Rows from block 6 of a small image flow-matching model, named by matrix and row number. Rows with one number belong to one neuron. Each number is 128 + 32 x the weight over its row's rms, rounded and kept within 0 to 255. All counts start at 0.
After each neuron's rows are labels from the 100 images, of 14976 (inputs lightly noised), where the neuron reaches its highest value: "patch colour" is the nearest of a few named colours to the mean colour under the peak; "top examples" is what is common among them. Only what is clearly more common there than usual is listed. The data: microscope photos of single blood and bone marrow cells. In brackets: how many of the 100.
# fc1: MLP up (model.blocks.6.mlp.fc1.weight, 768x384), inputs 154-230
# fc2: MLP down (model.blocks.6.mlp.fc2.weight, 384x768, transposed), outputs 154-230

fc1.649 [152 144 124  97  96 124 110 159 196 117 149 164 140  91  82 103 165  94  61 177 163 124 197 143 124  99 149 149  97 152 168 122 123 175 134 142 113 121 116 162 175 134 127 109 137  94  92  75 116 122 166 156 217 127 114 176 109 163 118 188 118  82 127  82 130  75 143 129  99 235 123 138  84 119 153 141 161]
fc2.649 [177 105 119 133 173 151 136 166 155  68 154 154 100  95 167 155 135  73  62  98 115 143 138  90 157 152 162 150  87 174 117 105 115 220 157 103  99 148  73  45 130 149  88 119 130 140  76  67 141 146 134 195 125  85 145 159 140 115 139 101 104 153 155 146 143 145 128  82 123 173 127 125 118 150 130  84 155]
patch colour: purple (73)
top examples: smear: peripheral blood (87); cell type: segmented neutrophil (83)

fc1.632 [175 105 125 103 102 120 109 160 152  84  74  96 146 178 120 144 140 185 154 158  89 129  74 111 200 112 118 135 157 166 116 176 106 147 166  81 156 132  96 118  85  89 133 151 148 130 153 160 112 167 156 122 115 119 177  92 109 138  90 152 107  62  93 116 164 150 141 102 134 255 111 102 125 124 131 149 185]
fc2.632 [135 152 132 117  86 151 143 114 146 168  75 116  74 175 137  96 140 125 119 152 122 173 140 197 150 152 141 116 164 142 205 166 147 133 111 134  82 118  41 115 152 147 133 104 131 143  80 195 101 101 128 129 133 162 135  93 133 177 144 158 105 102 116 113 142 136 110 144 126 125 119 177 154  92 112 141  65]
patch colour: grey (51)
top examples: smear: peripheral blood (71); cell type: erythroblast (32)

fc1.122 [110 138 149 186  94 154 157 149 109 165 169 165 106 126 140 170 152 119 149 184  93 102 128 154 135 139 120 118  80 107 133 102 104  97 135 102  71  84 125 178 116 105 119 123 101 122  87 174 105 104 105 115 132 156  92 177 112 112 110 112 105 133 174 153 144  79 113 140 170 152 123 122 149 115 147 149  76]
fc2.122 [109 176 160 169 112 146 166 115 163 147 112 154 104 126 175 144 143 132 124 130 129 179 174 152 132 102 134 132 112  88 151  68 112  63 166 152  88 168 147 137 103 175 127  60 179 111 101 118 154 161 139 132 153  79  85 122 169 104 150 126  66 129 115 131  28 144 112 135 146 144 106 152 156  73 178 100 122]
patch colour: white (55)
top examples: smear: peripheral blood (49); cell type: segmented neutrophil (41)

fc1.600 [117  77 105 126 155 157 171 152 136 175 113  98 137 164  93 102 129 183 122 113 139 115 116 169 148 140 173  87 113  94 204 103 145  76 143 134 128 111 146 145 139  58 109  78  98 117 110 167 104 137 152 162 169 118 165 154 152 116 108 108 179 113  93 108 124 157 135 134 146 117  39  67 132 140 151  87 129]
fc2.600 [121 107 135 115 103 114 102 125 175 245 159  82  54 150 125 134 116 128 145 159 120 126  85  93 139 156 156 165 134  91 114 155 103 132 103 118  66  94 104 137  69 104 131 199 146 124 126 154 117  91 131 135  90 100 120 181 110 103 134 163 151 104  94 121 158 147 131 156 140 173 231 121 122  74 158 126 108]
patch colour: grey (48)
top examples: smear: peripheral blood (97); cell type: eosinophil (56)

fc1.558 [171 148 128 250  90 167 121 123 115 132 140 136 140 153  98 122 136 130 165 150 146  37 103 161 117 109 120 142 138 166 133 145 184 175 164 122 111 118  98 123 172 157 147 158  76 140  58 162 163 125 157 128 170 145 161 131 150  68 111 193 166 137  80 128 141 129 124 155 118 110  99  79 110 181  86 168 154]
fc2.558 [127 121 123 207 100 116 113 127 119 135  94 141  83 134 100 127 108 144 135 130 106 156 138  96 135 132  95 179 150 162 122 123 148 122 117 112  95 110 129 157  93 122 160 167 213 100  79  97 131 105 135 128 170 126  99 148 112  79 140 167 123 141  82 135 119 116 120 104 130 116 168 115 105  88  73 118 134]
patch colour: purple (49)
top examples: cell type: lymphocyte (43)

fc1.756 [113  94 101 120 168 108 138 105 156  86 159 134 105 135 124 110  82  90 107 139 123 154 124 126 143  88 169 185  95 110  92 158 145 126 143  95 152 177 120  92 113  94 177 153 100 140 113 158 122 141 117 151 136 135 132  93 117 109 144 156 102 102 108 133 115 125 127  70 105 145 106 156  95 167 206  88 164]
fc2.756 [102 139  78 125 158 138  93 169 117 105  84 116 149 172  93 132 117 129  97 160 131 121  63 122 105 127 182  90 130 155 165 146 138 123 127 121 149  76  96 167 150 126 208 140 159 101 136 131 109 153 132  98 124  95 135 127 143  90 144 112 139 132 123 133 177 111 110 171 111 121 140 142 130 101 210 130 123]
patch colour: purple (67)
top examples: cell type: artefact (29)

fc1.116 [154 168 113 145 164 107  98  67 145 101 128 134 151 124 143 132  98 116 139 113 102 157 125 184 151 105 161 119  61 129  52 125 172 144 129 155  86 159 109  79 155  84 120 119 165 135 114 102  51 255  84 162 112 139 101 144 130 157 146  92 152 111 100 139 177 129  94 140 144  95 165 181 144 113 147 178 134]
fc2.116 [142 165 169 122 199 143 122 232 140  98 129 105 114 163 127 160  24 111 150  83 135 198  93 155 117 142 171 145 118 115 220 141 103  47  71 140  49 100 193 164 120 121 146 154 101  96 110 110 113 117 104 144 134  99 129 123 153 176 107  76 177 114 178 125 127 173 100 111 129  99  89 116 123 156  91 112 152]
patch colour: blue (62)
top examples: cell type: erythroblast (51)

fc1.402 [100 125 146 125 160 142  84 135 174 130  99  89 169 106 139 111 126  82 162 140 128 184 141 144 151 106 111  82 124 146  95  76  98 142 121 149  59 128 106  94 159 164  68  94 158 115 174 140 160 142  92 187 196  90 105  87 113 178 108 112 151 178 125 179  64 118 112 171  95  87 214 115 117 123 113  82 126]
fc2.402 [149  85 170  84 153 177 143 108 121 164 131 122 133 133 114 133  60 115 137 101 147  73 155 101 128 134  65 147 121 181 168 136 127 190 102 151 244 213 120 115 132  97 170  85 140 185 167 113 150 193 146  84 104 141 162 115 122 121 105 116 120  85  72 126 111  94 145 140 150 134  86 192 133 105 177 122 149]
patch colour: pink (83)
top examples: smear: peripheral blood (88); cell type: segmented neutrophil (42)

fc1.764 [129 117 136  80  58 117 133  85 149  83 128 130  95  90 183 122 137 123  88  72 126 114 144 116 126 153 121 219 123 149 139 132 121 127 126 134  99 122 151 166 131 210 136 101 141 140  90 145 176 122 100 131  54 104 110 168 119 112  56 109  94  92 145 110  88 148 137  40 155 165 195  92  93 149 146  87 160]
fc2.764 [145  92 144 145 103 122 180 131 122 143 106 134  71 189 101  36 104 116  98 114 129 128 122 166 150  92 121 117 143 150 104   8 146 127 127 108 125 103  79 124 154  80 144  81 123 144  52 123 199 166 123 117 169 117 152 175 133 112 154 117 151 131  88 131 136 130 101 222 147 126 139 165 106  96 182 178 146]
patch colour: pink (51)
top examples: smear: peripheral blood (41)

fc1.155 [120  98 116 117 137  57  93 171 133  94 119 171 200 113 122  96  99 119 134 172 123 108 102 149  88 135 126  90 165  63 137 184 143 108 149 116 151 137 172  95 116  63  90 104 121 169  98 100 141 149 140 138  96 121 114  77  91  91 188 100 130 152  96 138 166 147  68 166 167  59  97  59 163 139  91 112  65]
fc2.155 [118  59 155 147 102 150 127 123 113  69 151 122 255  99 126 125  93 117 143 160 114  85 109 124 168  86 148 118 159 108 104 192 117 113 156 111 168 112 108 140 196 128  86 115 141  95 124 117 139 114  98 161 172 123 125 107 244 137  78 134 136 118 122 113 104 105 100 127 127  95 145  66 102  89  75 119  94]
patch colour: pink (46)
top examples: smear: peripheral blood (35)

fc1.399 [172 196 136 137  99  85  92 114 105  94 168 146 133 132  81 166 117 122 151 186 177 106 133 116 151 181 143 108 105  58 113  68 127 109 146 197 111 118 130 190 123 102 121 192 191 131 150  90 165 105 155 131 120 144 131  74 105 127 144 112 128  78 127 155 128  75 130 145 104 114 140 109 114 116  91 135 136]
fc2.399 [175 127 111 173 106 172 148 139 152 143 112 123 124  91 158 113 132 104 153 125 155 146 129 196  74  96 121 132 150 130 126  69 124 132 139 144 133 155  93 102  69 158 151 124  49 173 139 126 130 121  99 139 102 153 222 114 141 140 139  91 115  99  89 108 116 224 117 134  90 140 122 111 141 110 127 188 114]
patch colour: purple (50)
top examples: smear: peripheral blood (87); cell type: segmented neutrophil (55)

fc1.755 [ 57  99 153 116 138 155  77  97 139 133  90 152 145 126 154 132 107 138 210  74 144 142  73 142 100 105  92 110 162 147 111 188 137 128 150 116 126 133 138 132  94  96 175 129 133  90 147 102  90  82 131  59  90  96 125 155 116 123 186 122 128 216  84 159 136 121 137 145 131 112  75 137 128 163 120 139 155]
fc2.755 [123  83 117  94 184 108 126  97 135 115 174 192 160 168 141  65 133 190 140  69  90 123 143 130 157 116 126 127 119  87 110 169 177 120 116 140 108 127 115 159 163  90 174 140 119 128 166 216  72 146 102 180 199 154  95 139 168 126 112 139 141 104 148 155 139 124 112 103 171 144 194 122 124 113 149  45 173]
patch colour: purple (55)
top examples: cell type: segmented neutrophil (68); smear: peripheral blood (64)

fc1.322 [149 155 117 111 146 139  74  85 106 140 141 131 113 141  89  45 111  93 138  77 150 134  79 138 128 121 138 166 113 113 121 141 127  49  89  87 155 117  81 167  71  79 124 177 150 118 135  83 193 131 173 147  82 137 135 118 111 134 112 116 135 152 109 155 111 123 202 124 110 111 122 107  84 163 158  95  81]
fc2.322 [117 166 146 138 144 167 129 123 137 172 154 129 125 118 109 134 159 141 196 145 118 143 228 136 147 138  64 125  58  75 110 146 142 116 126 101 162 139 125  69 170 150 110 137  67  93 166 111 138 137 130 136 123 104 116 117 140 142 125 124 102 103 141 134 170 190 129 189 117 153 148 127 107 102 101 193 167]
patch colour: pink (53)
top examples: smear: peripheral blood (100)

fc1.620 [136 124 136 149 162 121  66  69 163 104 151 131 108 198 127 156 139 125  85 104 134 134 135 119  37 137 177  89 184 145 145 125 112  97 128 148  81 117 192 182 113 106  87 123 201 148 132 134 190  89 173 138 131  83 130 154 143 108 115 168 128 104 166 154 185 132 104 138 125 151 115 142 103 125 130 161 129]
fc2.620 [116 121 139 128 133 136  70 155 137 115 118  91 109 114 154 145 122 103 142 142 126 127 122 174 216 101 146 114 151 126  72 131 151  84 114 113  65 115  89  74 133 151  87  83  49 148 145 125 152 125 139 118  87 116 135 106 125 108  87 113 172 122  87 126  85 161 117 110 134 124 128 182  78 103 114 101 129]
patch colour: purple (71); blue (28)
top examples: smear: peripheral blood (97); cell type: segmented neutrophil (83)

fc1.5 [124 128 133 100 116 131  65 138 164 210 122 125 159 190 152 133 130  89 142  65 169 153 111 146 141 123 113 115 156 161 163 192  53 131 157 163 111  98 149 133 117 142 133  74 115 137 159  91 148  90 152 105 184 105 128  88 146 204 185 109 176 140 119 182 131 170 147 155 114 117  95 120 161 155 183 157  76]
fc2.5 [116 159 199  79 111 110  82 136 116 121 131 119 203 140  81 127 116 133 155 120 149  50 112 110 122  71 120  74  81 133 140 149  98 106 139 154  71 146 121  62 158 134 181  95 114 137  98 158  86 169 147 153 181 101 104 131 129 115  94 116 125 154 158 134 132 147 148 143 186 133 132 127 185  83 141 140 136]
patch colour: purple (56); blue (31)
top examples: smear: peripheral blood (63)

fc1.143 [189 156 180 154 182  94  96  94 132  65  72 106 144 112 169 144 144 138 166  92 113 144 123 189 129  75 104 131 135 107 161 177 161 134 151  76 141 104  65 158 133 151 160  77 121 152 154 134 115  90 107 102 121  99 175 128  67  81 108  98 137  76 102 150 105 104 153 157  22 147 113 121 155 152 130 109 163]
fc2.143 [120  98  38 145 111 111 131 128 114 142  90  85 120 150 108 178 137 145 145 123 122  76 114 172 117 157 161 117 153  75 168  98 180 148 100 145 104  92 109  79 107  90 110 123 152 157 178  96 122 101 122 139 119  52 131 172 115 125 122 123  95 145 172 122 106 159  87 131 199 144 132 128 156  93 182  79 140]
patch colour: blue (41)
top examples: cell type: segmented neutrophil (50); smear: peripheral blood (49)

fc1.532 [158 121 119  96 118 152 179 112 206 103  78 166 111 111  73  88  74 151 107 200 180 128 122 109 186 118 122 208 160 162 154  96 164  18 139  74 167 136 134 209 140  68 139 129 136 144 157 106 109 154 146 126  84 153 172  95 107 167 100  70 109 153 131 137 144 169 161 156 112 121 170  81 140 161 176 117 119]
fc2.532 [122 103 175 211 106  91 127 122 132 108 144 138 150 152 143 173 132  88 102 170 128 146 132 102 211  90 126 137  99 152 150 115 130 105 126 114 150  98 163 176 167  83 129 155 106 146 137 149 119 137 126 188 196  93 150 111 154  95 141  91 142 144 120 117 142  71  95 191 144 156 127  99 194  90 103 134 143]
patch colour: grey (51)
top examples: smear: peripheral blood (65); cell type: lymphocyte (37)