config.toml
activation = "quick_gelu"
layers = 10
grad_clip = 0.5
Rows from block 4 of a small image flow-matching model, named by matrix and row number. Rows with one number belong to one neuron. Each number is 128 + 32 x the weight over its row's rms, rounded and kept within 0 to 255. All counts start at 0.
After each neuron's rows are labels from the 100 images, of 14976 (inputs lightly noised), where the neuron reaches its highest value: "strongest on" is what is common among them; "patch colour" is the nearest of a few named colours to the mean colour under the peak. Only what is clearly more common there than usual is listed. The data: microscope photos of single blood and bone marrow cells.
# fc1: MLP up (model.blocks.4.mlp.fc1.weight, 768x384), inputs 231-307
# fc2: MLP down (model.blocks.4.mlp.fc2.weight, 384x768, transposed), outputs 231-307

fc1.36 [117 125 143 164  78 137 123 182 119 169 130 151 172 181 125 167 139 135 147 125 113 123 132  91 128 151 163 104  97 186 210 147 130 157 121  90 183 167 107  97 119 136 129 102  96  86 137 110 122  91 151 186 111 161 187  93 140 124 142 148  97  68  72 131 114 112 113 171 140  85 107  80 135 128 167 178 156]
fc2.36 [100 129 162 140  76 145 123 125  66 148 211 133 125 138 163 131 150  92 137 133 105 125 133 119 206 109 163 124 156 161 147 134 108 142 139  99  95 174 122 123  89 190 159 106 128 128  88  93  77 137  90 194 108 144 180  94 130 126 171  99 117  72  80 106 149  78 155 166 155 146 138 116 154 139 150 152 101]
strongest on: cell type: segmented neutrophil; smear: peripheral blood
patch colour: purple

fc1.758 [172 100 122 181 152 183 189 113  61 130 119 202 159 150 137  17 162  98  92 172 171 154 122  84  81 137  88 147 109 148 179 119 122 134 148 138 177 122  81 111 124 137 117  57 134 141 122 117  88 110 121 171 151 109  83  86  88 123 166 128  96 192 162 138 120 146 150  93 164 163 104 133 119 178 157 123 143]
fc2.758 [ 87 120  98 133 129  97 135 147 110 154 161 160 168  85 134 139 142 148 151 162 168 105 125 103  95 133 105  90 181 150 157 166 141 138  76 130 118 166 114  91 172 113 101 112 157 158 154 133 118 127 144 137 205 143 165 100 106 124  76  63  83 138 122 132  75 108 147 223 166  91 131 135  87 164 126  22 164]
strongest on: cell type: artefact
patch colour: purple

fc1.671 [107 154 129 130 140 104 122 174  61 118 174 201 120 135 149 110 133 154 129 137 139 138 138 116  73  81 123 139 161 142 125 124 172 125 132 109 163 155  93 106 124 231 155 127 111 130 109  87 113 129  79 132  44  83 157 203 109 132 139 111 140 125 155  77 110 173 115 106 107 179 151 121 123 135 109 141 199]
fc2.671 [ 91 119 142 116 116 217  86 149 114 128 160 126 168 130 106 121 120 165 168 149 145 118 100 160 178 143 113 151 128 119 108 108  98 125 139 150 121 231  84 111  56 113 145 135 130 117 146 135 135 154 149 161  61  88 104 124 105 150  51 120  95 164  90 124  93 123 110 127 138  88 107 101  79 156 144  89 154]
strongest on: cell type: artefact
patch colour: purple

fc1.753 [135 132 126 123 107 109 149  77 108  84 131 172 166 149 138 104  85 128 116 130  85 118 174 161 108 205  94  86 144 139 132  77 139  83 142 148  93 147 148 134 124  75 152 105  93 118 177  67 116 148 106 126 144  92 150 117 130 184 113  91 139 118 144 131 109 135 127 111 135 103 214 120 168 191 102 119 157]
fc2.753 [108 120 161 137 133 156 153 132 108 164 150 214  64 105 152 162 125 124 137 126 109 129 107 164 113 129 128 161 101 146 179 139 122 118 191 139 169 148 117 124 111 137 134 114 166 159 129 108 113 128 102 118 206 161 137 130 113 102 143 148 137 140  81 207 114 155 128 150 108 114  69 186 165 157 141  99  95]
strongest on: smear: peripheral blood; cell type: segmented neutrophil
patch colour: blue

fc1.364 [155 129 112 126 148 102 143 126 129  99 119  73  69 148 122 141  72 143 143  78 118 103 119 123 168 209 146 155 174 149 109 130 103 167  30 117 101 159 151 140 121 147  60 107  77 133 135  94 107 155 159 131 110 142 163 160  98 160 138  90  82 123 137 174 102 128  93  61 135 111 155  98 171 179  72  88 105]
fc2.364 [191 102 167 102 166 114 129 144 129  99 158  96  90 127 156 142 117 147 131 122 153 155 102 137 198 104 166 148  99  53 110  88 110  78 255 125 129 145 146 164  97 183  70 106 126 124 146 103 140 153  92 189 161  74 114  75 141  83 119 145 104 126 156 107 117  89 122 110  83 129  97 109 132 106 110 229 144]
strongest on: cell type: eosinophil
patch colour: purple

fc1.559 [105 163  38 113 133  87  79 126  69 138 157 121 119 147 129 114 116 180 123  92 108 155 156 147 136 126 127 125 157 150 109 117  85  91 153 136 140  94  56 136 122 115 165  95 159 125 152 128 151 173 141 100 133 110 115 154 145 143 161 138  86  96 177 143 132 141 158 119 149 146 153 115 196 161 135 157  96]
fc2.559 [188 159 164 155 111 228 138 112 103 135 113 156  87 140 105  61 145 118 154 133  97 152 161 150 149 142  73 114 114  82 123 116 110 132 213 154 151 148  70 138  29 111 128 116 112 150 127 151  93 125 111  99  84 108  63  92 145 132 117 127  96 154  75  97 147  96 131 106 133  87 145  93 228 168 164 214 123]
strongest on: cell type: eosinophil; smear: peripheral blood
patch colour: purple

fc1.526 [ 95 106  87 111  80 117  80 139 110 183  66  64 180 156 180 183 150 132 132 201 167 158  89 138 144 109  96 145 137 159 135 165 123 161 125  96  94 132 144 134 118 163  97 115 160 139 113 130 123 169  82 115  99 132 145  83  71 141 192 125 120 131 134 111  98 173 110  90 119 158 120  68  71 139 137 147 127]
fc2.526 [199 130 174 105 125 210 131 102 126 143 124 146 109 116 172 174 131 145 138  89 161 160 169 161 142 103  67  96  99 149 130 105 140 106 100 174 138  68 126 133  85  75  92  97 104 136 178 112 118 128 109  97  26 110 127 162 178 117  66 117  89 188 108 138  80 136 109 207 145 117 125 110 125 162 143 162 100]
strongest on: cell type: erythroblast
patch colour: blue

fc1.326 [127 105  96 131 129 153 117 136 105 114 162 165 167  81 134 135 112 115 163 100 136 188 170  76  96 141 156 106 140 149 134 108 119  80 109 157 139 111 135 103 152 170 135 113 189 155  83 128 119  93 114 133 117 153 177 134 123 149 121 113 119  42 159  94 115 121 149 139 152 152  82 137 186 118 126 149 134]
fc2.326 [140 150  85 100 126 189 157  67 106 120 101 111 104  70 118 153 171 135 138 107 180 163 108  82 151 121 108 120  93 150  92 148  88 133 166  89 119 178  59 128 162 123  97 125 163 150  69 169  64 131 171 148 127 190 110 151  66 124 135 179 135  73 105 102 146 128 143 147 139 149  81  60 183 133 170 117 119]
strongest on: cell type: artefact
patch colour: pink

fc1.198 [140 120 159 146 120 115  95  73 109 147 106 166 190 121 187 109  89  70 126 127 102 120 122 119 162 123 151 143 156 138  95 151 184 198 129 164 115 145 111 118 137 157  60 128  64 143  87 138  89 141 117  68 170 116 118 132 152 131 113 108 146 162 113 137 149 128 187 126 166 167 106 162 154  74  72 141 108]
fc2.198 [109 130  98  83 151 110 127  88  78  99 123 110 151 178  99 156 122 114 152  64 103 104 158  81 101 112 196 119 111 123 183 112 105 110 140 116 143 130 111 119 166 195  74 121  83  92 146 196 167 101 137  86 162 128 148 105 158 143 103 173 143 136 159  79  91 144 131 193 127 173 199 139 134 156 138 141  92]
strongest on: cell type: artefact
patch colour: purple

fc1.69 [144 140  66 189 108  98  95 171  86 164 109 140 166 119 101 111 116  96 116 142  66 117  87 121 125 127 159 161 116 135  84 159 182 170  82 155 139 128 192 127 115  77 132 142 106 111  68 101 107 130  83  94 126 208 105  94  87 151  99  89 106 171 104 101 151 102 151 138 161 142 138 167 141  68 109  97 133]
fc2.69 [129 141 151 127 124 132 188 203 126 137 148  98 156 162  96 110 152  98 131  99 136  67 136 109 144 108 237 119 131 118 170  98 136  94 159 122 132 150 139 118 170 117 147 156 119 116 139 129 178 132 109  64 134 142 122 159  31 140 127 146 166 102 133 165 132 124 130 150 145 119 176 112 151 132 142  36  85]
strongest on: cell type: lymphocyte
patch colour: purple

fc1.130 [ 57 161 160 136 157 111 125 202 157 109  88 204 144  94 115 158 139 196 160 102 123 112 138  72 136 129 135 119 157 178 198 182 144 185 128  70 142 178 133 167 141 132 115 114 130 153 104 145 169 140 110 127  73 180 144 118 162 129 147 106 144 144 117 136  88  64 145 147 128 106 200 127 127  96  94 169 163]
fc2.130 [105 152 129 115 147 108 122 166 139 147 112 148  78 160 192 137 119 136  89 134  99 151 106  76 104 114 208  85  84 134 133  55 101  97  71 190  69  98 137  55 112 170 113 114 140 165 195 143 152 108 142 156 123 203 140 136  92 143 117 134  99  88 155 123 131 131 155 111 170 183 153 148 146 154 142 120 125]
strongest on: cell type: lymphocyte; smear: peripheral blood
patch colour: white

fc1.537 [164 108  83 133 108 129 109 122 119 122 128  99 126 117 143  92 115  87 129 115 149 183 141 167 122 115 153  96 121 124  96 174 166 153 140 147 150 147  88 130  71 126 173  86  97 155 125 124 163 153  45 171  78 128  88 101 105 116  99 121  95 121 116 121  89 101 129  89 183 163 108 105 113 156 135  83 135]
fc2.537 [175 149 183 105 142  92  67 141  92 109 127 116 141 132 168  89  84 114 103 130 119 123 127 165 143 134 132 123 164 134 152  75 151 109  90 148 113 160  55 148  94 178 105 108 129 131 158 104 186 138 110 214 131  87 155 104  86 103  69 114 115 135 125 113  63 105 129 114 144 140 138 186  87 117 101 184 144]
strongest on: cell type: artefact
patch colour: pink

fc1.139 [138  95  91 177 106 114 115 172 110  41  92 165 119 187 164 152 107 162 142 129  91 190 158 123 127 123 175 190 104  96  95 125 111 120 141 102  98  88  87 164  80  92 117 161 178 114 118 117 116 125  73 156  30 152 133 150 137 132 171  94 151  81 147  84 183 139 150 113  96 180  96 156  67 122 106 143 109]
fc2.139 [ 42  81 133 158 180 143  95  98 117  99 175  88  96 102 139 119  84 166  92 120 113  97 168 112 152 172 207 152 137 164 128 167 161 132 122 135 140 112 158 160 148 129 110 187 185 112 131 145 133 146 197 178  99 152 103 104 138 127  96 139 162 158  81 116 157 157 148 121  96 129 156  97  94 155 159 100 166]
strongest on: cell type: artefact
patch colour: purple

fc1.415 [139 131  51 141 120 106 158 173 106 141 162 121 153 117 162 134 112 124  95 134 115 164 110 135 155 163 216 127 176 174 130 154 150 146  93 122 176 154 149 119  88 183  83  84  78 120 171 128 179 159 167 148  95 143 111 120 106 150 123 116  56 119 131 187 103 183 154  82 159 127  85 133 139 162 101 136 118]
fc2.415 [169  88 157 104 124 155 143 125  92 129 138 155 132 147 116 122 100 131 142 141 161 133  93 129 167 126 221 120 134 115 195  84 125 119 254 124 129 142 127 157  63 195 108 111 150 177  57 111 134 135  97 166 168 103  88  97 153 122 116 116 120 211 143 169 101 143 110 138 130 118 109  82 134  93 131 233 110]
strongest on: cell type: eosinophil
patch colour: purple

fc1.126 [125  97  50 104 103 170 158  80 134 127 130 132 106 137 144 144  84 105  83 121 159 192 153 161 131 152 132 136 140 135 100 148 158  86 105 100 104 123 143 153 135 121 145  90 165 100 184 100  88 106 141 124 106 114 100 142 140 134 143 123 148 109 115 100 184 116 108 137 173  96 157 117 155 132  69 177 161]
fc2.126 [ 60 101 157 130  86 136 125 104  81  86 161  86  96 116 173 163 161  65 158 170 142 100 120  85 138  59 172 103 134 121 170 162 125 135 179 167 116 179 120  96 141 159 160  87 105  96 163 109  79 118 120 104 170 144 111  96  89 144  98 119 129  99 117 154 186 117 131  82 110 150 126 143 196  83 170 192 145]
strongest on: smear: peripheral blood; cell type: lymphocyte
patch colour: blue

fc1.594 [153 138 104 153  93 185 106 158 129 128 155 151 157 102 155 100 128  58 136 121 103 132 133  83 101 120 142 133 102 140 133 177 130 100 105  87 116 140 205 137 100  59 129 131 119 143 127 130 151 122  61 142  92 143 120 130 118 117 159 130 132 122 107 164 117 150 115 116 170 106 158  85 146 193 118 146 128]
fc2.594 [183 188 154 130 107 194  90 147 110 120 125 145 202 136 115 137 138 120 164 143 110 146 114 132 151 119  81 124 143 192 123 126 106 130 122 151 162  93  55 103 134 181 128 131 103 115 142 149 124 140 114 141 189  69 149  60 163 117 116 114  95 158 139  73  87 132 108 129 133 142  64  59 128 212 122 201  93]
strongest on: cell type: erythroblast
patch colour: purple

fc1.13 [109 138 103 124 140 192 163 158 133 120 151  98 117 145 114 150 155 170  79 133 122 139 110 111 111 114 170 135 241 175 178 115 112 169 115 108 156  61  62  79  82 118 117 125 112 139 108 126 165 121 105 113  91 127 104 153 180 103 165 136  87 158 108  88 109 133 126 141 181 132 124 178 190 128 152 115 122]
fc2.13 [115 144 150 165 150  98 182 175  91 135 118 154 122  80 102 118 117 137 230 107  98 139 120 117 134 130 103 145 116 165 120 140 117 133 216 139  90  21  76  89 159 114 123  75 143 142 101 108 155 134 129  72  83 122  94 146 121 131 137 116 137 109 144 160 139 177 128 101 174  68 139 125 138 115 134 143 136]
strongest on: cell type: segmented neutrophil
patch colour: purple; blue